Rows from block 6 of a small multi-label audio tagger, named by matrix and row number. Each number is 128 + 24 x the weight over its row's rms, rounded and kept within 0 to 255. All counts start at 0. Numbers have three digits each. After the name is the row's rms in percent of the matrix's.
After each channel's rows are labels from the 100 clips, of 14848, where the channel reaches its highest value: "strongest on" is what is common among them; "lies over" is the class under the peak. Only what is clearly more common there than usual is listed. The data: synthesized solo parts of chorales (CocoChorales).
# conv: width-3 conv (model.blocks.6.conv.weight, 320x320x3, each kernel summed), inputs 0-159

conv.313 103:108082167109118124101102131184129126107142144120128149119097105099124165111114123092176153168140136123117118156117107114113154145129141112131141132136121126145130120110111139150145123136111183150109109120124157143136150115131100119134117114113119155143133131108120136118155145125163164104110140136125136137136106142102120088150207096183110146110144118091121107134135074114123138100139135126105193158146113135083156177146101106144140117158135104136123118134085088107142108139119159
strongest on: note C#3; note C#4; cello; note G#3
lies over: C#3

conv.39 097:133078110112115095132107115146136132113134129123120124134144159127115108165124114117117102082182112138167105132110157113157113132115141102153166110131152125121107144130144128141117123128133128127151151162236131088128109139118146129113162135111115140130121069107120123123111112078140040143146117152101128116133169146125132123093124090179180079148205109162129135114133098110099114151123101123111124112095125083126121082112117113117126132085126116120091109131125106115116165095120104
strongest on: note A3; tuba; note G3; note B3
lies over: A3

conv.306 112:144083128164131054128125186112135122130160106152132123137096150118175118161135139086114170150110124168116128129103114121117141151115157136137146165139093161143122126133132104165146111130131167121113101092112122132135089135056129144107083138117108097142102112205111103112130148124093156116120138123141151145123124135106108127139090141150131132146111130151128111120140134198119080138099144114116098138053131103102103141116132148105137136084135140158143101133124102077121130113131122
strongest on: note G4; note F4
lies over: G4

conv.318 112:127084159113133147108129109141127114109152153085156130148067123153206097171144169084107152142157101172123138108113089149122143163110113121126130162088131146126158122125118134117122132162129173138125158115185134110105104118089143115089123149133155139156108150114136113112139118108104085119117098169093150118131115141128119149123135083150154102100129118146138096116139135116131133108105130120133127120121144130084132123098123118133244125115152088109111131112120146085130116115121143
strongest on: note D3; tuba; note A3; note G3
lies over: D3

conv.134 072:150088123138117141109121134147107166112125138126121148127109128127123114151083114126122104144127180112149153112112120149111132133115133123123098085110150109114118096119117117115141152149116170140103148146119117131143126131158126102139132103091132144109091133128107147150122127154155148103129099141105110133109067149138155114127145122168158123127091108148149105110114088118177135137156110121083124112114160140080138128106094135098149146177200100120169133116121103112156108138107149
strongest on: note D3; cello; note A3; note E3
lies over: D3

conv.276 077:141164155109145117144115133167165118150128131129119117151139064087093142106149102107131107133143150131141133158134110133124125154142094117119161120172123096137139122149134120126101142093149134107110132130139080133161117125117130149137092133118080148118155115116134148140149192118107107164137123118129083152128138108122137132142117099093103102129099131138185116178137145116113111108170109135133172073122150120143153129152157099155092112150114123143137135173159145125147114112142110
strongest on: cello; note D#4; note A#3; note G#3
lies over: silence

conv.223 102:148111143125129084095106129160121121155095174114102120127116147114075130136156129150139143138175127107142136142133191101154083117179143130144143101146117143095144095107141158165152124135140111110147119123242154133143164102143141116118115138109138141114129152126154116123115142076177100131115137206123160111164142118135168092147104062160148100120192125145105128096167098134128124142091138130088088119143076095110145120145126105154072111086121109133105113150118082130121082128120133
strongest on: note A3; tuba; note B3; note G3
lies over: A3

conv.230 092:158145138137122142152132122132110139143139137109106161117149177167152104168150103135142106155108155146101131119125082124111148160108128129123117138122142091092125101159166139160128122160111105062146124154125130102180115143125125139119097102118150157140134198111140110141131152129180120134149133118128113138127099085122110168127128104112116119119126140071184161151141120145112147131161098134112117115147155142127179123138140154132118135157120123155154109129135155138112104115093054
strongest on: cello; note D3; note G3; note A3
lies over: D3

conv.292 103:148131128113134124112105133159077123127126140099101135119142117118133138141153147143133164109169145119136112096104165108151156094071083136113100164140177134132135136113123145107147115116120116123138138169141150111129145116128144130147139097110147138121142182098138103129093154089119084106142139154140111113085147113112169081136118129145145115142148114161111142161179132103126183101083143103154116168166098114127138119141135122158127044141147146150072107081125150150142126114134133
strongest on: note A3; tuba; note B3; note G3
lies over: A3

conv.59 093:113093110158118051085115127141108137129111158128149082087096122146076093130111050144118141114165118177123132123093164117115107134144095119142139101101056132165127133134140114177156120156108141137143135118130086114156070127131125119151116126148113122099143130163140102114133141088124151147114119121140129126115119111103132114086099148155119123125153163135163144120149094175113106160134107087144137129108121110113096130147105158143130138131155133114161103144086110152153092129106167
strongest on: note G4; note D4; note F4
lies over: G4; D4

conv.199 104:131132139110131139137127123136132112096165108060127111116107137102121150155138137145124138111132100131153144131107172132125157150115116126124152109099063120153117152159124138140162137103118124124163138073193123122122071112086143144154144125139163135088126100123136097107104133091128066118116108151137170151112092139105119112128132094174157134130174118110113118123153143119153111130095124133095148142124127078141142110124110139152149124119188123083164169147134120135137132156103109
strongest on: note A3; note B3; tuba; note G3
lies over: A3

conv.94 120:107155137086164099081120174140118135110122157143141176156161115125121123166169127134122134172118146136126113135089128131144116117132154091146115126120094107144097140124156091109139121144117128111140115074139139167093125089120158142116115128119142108101110117125153104110140132097119118121163118165123141164101175085118122144212132115082113151116114138090125182122076128125100161146156120134129109110125115147137129115131192166101115080129112136092168118145151110133098123128125141
strongest on: note C#3; tuba; cello
lies over: C#3

conv.128 103:124119149138127136123112150149143181077104144082160127141128130127154140153133138142114121153129128158120112125127125138110127180061132118170136138115126125095118111139113083104120152109119170172104146127159137107139121105136135102170123128108097154125082084108124152104120109102147126121106132129112127122100105150115130111113092105174124110120143167138141160097118130123094122097168109116136126129112125114139102155123102162152187098156149128111117146127128129080131107129144112
strongest on: note D3; note A3; tuba; cello
lies over: D3

conv.269 098:152129133181108087141140138098114128163163133129142117174121145152130127147121129137116121148121119090112118136151149156148090148105157097121170120157168163167121110115144145108121120161162129135111114131113133116146109171154146149137084156140166086144169131102143093110117155101135113130130143140102136145116148103136108145148115102150133135082153108124158159118128129096132125084112143147137143151149100146110116129124152147109121114137115114112129129094123095132098128133156182
strongest on: note D3; note A3; tuba; note G3
lies over: D3

conv.103 101:148114126153087136039115111076110142097150143123124148122073124125101107150122128119076145137111160101153109118130165121108159096107113131047118135081069125128120097127140110175145116077150109111155127124125150155139126163123119139079141147140154120121115132123160144100127117144119173136157131134164113160146112148097122104117125104050126131121108153097112090108138111183103155148114132136120105138144141073130125143151115120131115112091122133118109153157104123098159129112116164
strongest on: note C4; tuba
lies over: C4

conv.261 093:112151143114094151149131114162107101108126148118151175126094120107093111109126138152099134101146117202108092150114124105126143123167159131141081126124098139124135132140132124155166144093087121165153112149085146144136168124141138145161159082115096150149128151095089156134127101160109152111136151132103128126109114122115139111123126153068149134118071155122128072126087139134098114125132149107121115143150093094147146152103134077071115105191129144094125112125120132134141115124118079
strongest on: note C4; note D4; note C#4; tuba
lies over: C4

conv.194 106:157118123100146148150118082107143106219166113098131120109160095099119110112089134121152143155118118158146161129122095103137148076123095116148123140129144090108132130135122129155132123146128100086169133128127131132179160118132147090107133088104112149158144094122132139109117140121144166123102115144128108167108120108135131118109137171086119146140112131091119151132128123105130133133140123114133152113140104152083132122145126119132125103106151116140116114125140109085141118119122166
strongest on: note C#3; note C3; tuba; note C4
lies over: C3; C#3

conv.196 107:112173135111106165147135121141139149114141143113146160133119124150158164141133111123110139136148141058105158096103136095124136154123123167125086127092135149168133098125141085111136124142144109099117146138134141094147126139200112096148101145103044118130119103158148117157122109137127140120142141120108124072037110090131149125109145146144104115150141132146145101119146106111137169146122094131122138109096170165138102133162131128131134142143141122133075141147148129062140134151151179
strongest on: note B4; note C#5; instrument: violin; oboe
lies over: B4

conv.155 091:119135166117133148107130020095143132103127124135113140096124148159174139095121125146149131074146164100153150113131166090140116126138096130157116182105110078131116162130140138153142099148142123123126177157123153165161134125114125120122113150158128120173196131131168137147146106128115118098112093158146088144154149127107136103126146124104131050101143167129107124146120128099124144142140097134138134114138134192154129145153126134121140111134118136130139154084126133175116133124109125
strongest on: note A3; tuba; note A2; note D3
lies over: A2

conv.73 098:082132149098122132097094154105120144130171164109157132135094075111104150141145129144117127126100138157088141152108069133081125154101110121117117099122135122140120105117100133121105165156127127108133133117128157126095132107164145117144134131118119131111105127163125099156138140094160128133109125144096146131119173162118115158109127095140089114102110131144106170110113142117144165072112134099089105107130144147105105129127158086136182156114122130162136159115141151080138116137068165
strongest on: note D3; tuba; note A3
lies over: D3

conv.189 105:133101145114105113131126103138159089146129128164104123120112120106131209114128176137133147130144140081156116115127105087155150159146133107117142108177137099063117132144126148135155131174155128122145153113131150122133154132104137130077142128137117130174125120126076151139115129126152101140124159103096113120111098117125104143123114147099129142101121128114126137123123112114115131133137084152134097111141073148087122127103153152109126141136145141125097129096117103133141110146128130
strongest on: note B4; horn; note C#5; note A4
lies over: B4

conv.80 106:152117094096118115134109165165099108114155149118123135140103133120157127158135141156115119112149124134163134142126139191131134123170145136098114164098116139127114115100134133106146114104130113164122148124194104061120129128138102131098102144136122147110132108106110118121106128124150123120122155155091167126085100139111145154126118096164130103179149106097138102122119116122115087112143131125105064151130136078100117091113137113141110144074137103090085120089156135108152115171143134
strongest on: note A3; note B3; bassoon; note E3
lies over: A3

conv.310 110:142120101110139152166148112132119118087118102099164166103111120101183190170162151152104098076090133170132137117128133126133140123158112112130111130136108112093125097175084135140155120115089147107126124171123136131106137146085124140138127126115103151139130114095140126113121161184130143148132135161178093165120137155122122163131150122104118105137069105109134103142092142158114101150119108127137107149129144102158126128115096169082136109111145164124099167141134109094111136148131144
strongest on: note C4; tuba; note D4
lies over: C4

conv.60 095:079117154126140056109111126116105089146113130100135074137101139063130126125128162106115118153164117156142100127109109133139163123151124166129141154111142076113131139094091117139145124116135129152142086138142142147125130059126180111132108142157143129119119141119114101123131114118160164120160125134130119174148128147097050119120144118150129134123110088122106155131137118178103140113147124150103149167098125114128132152115108140132103138109136132133189158083124121106138175123131128
strongest on: note B4; note G5; note G4
lies over: B4; G4

conv.175 105:097145158096123080167130114123122123124139112122123139149103103122147138091106152105143138125134167123077165160112118113107163151107110101141095120097113080174157086125123123146123158168130164151122199109106142159095140158145115142132135120119150135134126088121155112145143131140137157130125112124163179133122118150133146135140150092141102108111102157111159128111138152105143148098134132107107111133156145107114127123138147116163199162129130139119152140148132110143134146204122127
strongest on: note D3; tuba; note A3; note F5
lies over: D3; F5

conv.167 095:106122107104136134107110143102100124102152129100140121130097126121153153175104118146124140144144118157148154135119155073111156154127073112117118170128136110129101148143098113148154147204110114124111156111150171120096118142127115088116157124095120168119109125100109143110116124125175101115116152137168151093139144118141131146079125109119130076137132162098129135147129122153128128128135152127091149157114147100124133097122135162163162127110152122149157112111137128121111146140168165
strongest on: note A3; tuba; note D3; note B3
lies over: A3

conv.4 114:121125117143142138105120168093104150172112140119160141114168144146110133135108156122153102156117097117116146090123092126091134076105173162127149090129138149121136114131128138151119170147135144122103106129120130142130161120150102118094142125090107117119091130155081125112085111166145147118102113098074131149116126094138123121126144152127070196119120120146126201132096127143144103111163111093151169127155155126121148170105127159126089165072162139165142139134120112107146118131134117
strongest on: note C#3; note C#4; tuba; note C3
lies over: C#3

conv.30 092:117096099139094120096131111105116137111127152074108104137151133131097130092138140168174105117176108064119115130116132149135150122120143135150121100124153100119112144109131128121122133174105152104170101166184134092138123176144098108150132125123124135112111138085123121092108141136116122150114122174140122130154134138109130147153146165153138145156161128141136147081115114142150134154122158125108135149133138140149149145170090122150114080153148147131163157097119123127130096137140141
strongest on: cello; note B2; note B3; instrument: tuba
lies over: silence