python train.py --arch="tdnn" --init="trunc_normal_002" --learning_rate=0.0019
Rows from block 3 of a small multi-label audio tagger, named by matrix and row number. Each number is 128 + 24 x the weight over its row's rms, rounded and kept within 0 to 255. All counts start at 0. Numbers have three digits each. After the name is the row's rms in percent of the matrix's.
After each channel's rows are labels from the 100 clips, of 14848, where the channel reaches its highest value: "lies over" is the class under the peak; "loudest band" is the band of the loudest frequency at the time of the peak. Only what is clearly more common there than usual is listed. The data: synthesized solo parts of chorales (CocoChorales). In brackets: how many of the 100.
# conv: pointwise conv (model.blocks.3.conv.weight, 320x320x1), inputs 0-79

conv.10 118:128135090181113136064128143132136155142121125158147135125133125120132135153174102158108105128129116106137191112120128131139110117118190161160133143111138130145168140119095109130164111133067123132133177149154155106134112104163123132127117111
lies over: F#5 (94)
loudest band: 1000 to 2000 Hz (41)

conv.216 109:134135110113114125149074185133128122145113098146134163142105158165134122122094106101132106096170166124119096136133146117141117118117104119063114149174115155137170156136125167140117146153105153109107175117132138125101118093131127080163122128
lies over: F4 (76)
loudest band: 250 to 500 Hz (96)

conv.86 102:105101104101122123122099123097135108105133157118143133161145134128113136135095147106138100120098166091110127098098109115110144116170083141139110156154095114121133096097116114095118136148158173128131130127152155114155136142082121104128128111
lies over: D#5 (68)
loudest band: 500 to 1000 Hz (52)

conv.73 089:099067092145123177120125134108164114155100108114153125106120137125094103148161125160150130164131125144158138127134106087134142121130094148138116118144139136125156072123081100104134085122144129112083119145125124118084184152098122093100141124
lies over: B4 (33); G#4 (25)
loudest band: 250 to 500 Hz (71)

conv.271 113:114133153117103171104097127103110099123141103122126122154149133147124137123096083155120114137159171154170173143149113135134104142140101172120159126104135139128117130122101113092145126113122150166134094106091115133093151106087143090086108129
lies over: F4 (99)
loudest band: 250 to 500 Hz (72)

conv.5 106:152152121153086115143122118154127103131130134158182099125099165083109151148084121111123139163141102123123098145129155157131095132120115169090178117109142131122124162130139147120156129178100146148147143119110126118145147160194145125149147126
lies over: D#5 (42); C#5 (29)
loudest band: 500 to 1000 Hz (90)

conv.16 104:109121067089130125111145152169159126145114165169141139101083057122106139133140143107133095110136132150130116106131107134130107145119135133102158116136138114140087137126123107130116166160132161109143146144116134118143120109120091150129097096
lies over: F#5 (47)
loudest band: 500 to 1000 Hz (73)

conv.237 112:081130157144110149156103131095099150099175103134140120146137097147143124164138116130107122096133122129128133104156109096132091156091128144142149113132131104129146138132092112127087121143131122111110143122127144133114133162113140075124126132
lies over: D#5 (100)
loudest band: 500 to 1000 Hz (71)

conv.225 114:124155125115148147107131108093136153149120096153105155106133123142113094167138170100092164126157172132150132148126126156123144146126117134105141107146157130107129120120130170132108166141147124131129108093143137130130104108092156118148140136
lies over: F4 (48); A4 (25)
loudest band: 250 to 500 Hz (75)

conv.109 081:115146089157144126112107091128161176145152133108124134087151118131126100130167118125177108147132108083117120113105142119135125107148208134124128117104125154128130159143121108162129062167094103138146168112108125089138122138094133148178133143
lies over: D#5 (76)
loudest band: 500 to 1000 Hz (57)

conv.22 119:135116073130090136151144089162140133156133079145059100150111073104101127170115155145123161129091164145150162119139138123139127145143153093138112175099123125108101125097116127104114109093094162123139109124115118115106166157100122118100116168
lies over: F4 (63)
loudest band: 250 to 500 Hz (94)

conv.20 121:076113159135129126160131139098115101137134153162103111089136107108155140157175123142200076110086112107111100147154202135126115131124145137138116124117134129161092139130144135153167117125151128123062175155139154113132121093186130098186145137
lies over: B4 (95)
loudest band: 250 to 500 Hz (84)

conv.54 113:084155109145139132128109142128117124108094170104153127117114127141141148133162154121152076130116128142138152145127153129125138108122139131125159160117133129162103116146117123135153092145158125107118135140134118079101082097134130074111145141
lies over: B4 (54); C#3 (34)
loudest band: 250 to 500 Hz (77)

conv.108 127:147140170131098108154145132094130135096156184072117150117105116146103104106123152120116125116177155128119124122133122157145094126109066131111108103089154123117109161109148111124102126112162149134121135084109123164113164125121097161117126075
lies over: F#5 (41); silence (35)
loudest band: 500 to 1000 Hz (57)

conv.154 087:151121106146138144150108130099110133132128114102127138148123136142140115124090123119106121093169135134131135099131108128128115133153148129119101105128138091089136144109133128140102155137119172127169161128129153113142134112079121136124127127
lies over: D#5 (96)
loudest band: 500 to 1000 Hz (51); 1000 to 2000 Hz (40)

conv.241 092:136086137096139165149146116138140139166108078142144155124145155143160144104139138173117131096136163152111144129139129094139127159147086182166114121139104138096148160119124090125144168120150117157083126110152126167104147130117147143132135118
lies over: F4 (62)
loudest band: 250 to 500 Hz (76)

conv.226 094:117111117122111139118116129155154153093122131102136109162125114064103126104124121173115131129139081123155166098135133161106132141124174106090113144161146099138139129147160068130128081100132108090106128142113131143128128117139084097061152145
lies over: F4 (100)
loudest band: 250 to 500 Hz (76)

conv.169 108:085101159102130107108149136132154113098130104170105155123130112141171137169129116113117137151154140085102107098137138124096135106124179129086140093132115123127107136128145151118160144182136107065130139104126119136126111117147132153098106108
lies over: F#5 (100)
loudest band: 1000 to 2000 Hz (42)

conv.166 084:152137086081105122136103140137116177101116119141096137126139131136107096084161133122113164124146139123124153082126155097157100127130154159134169144141125135093102144158105125120148126182170131123110104122164147116140131150119156101122083151
lies over: D#5 (99)
loudest band: 500 to 1000 Hz (60); 1000 to 2000 Hz (33)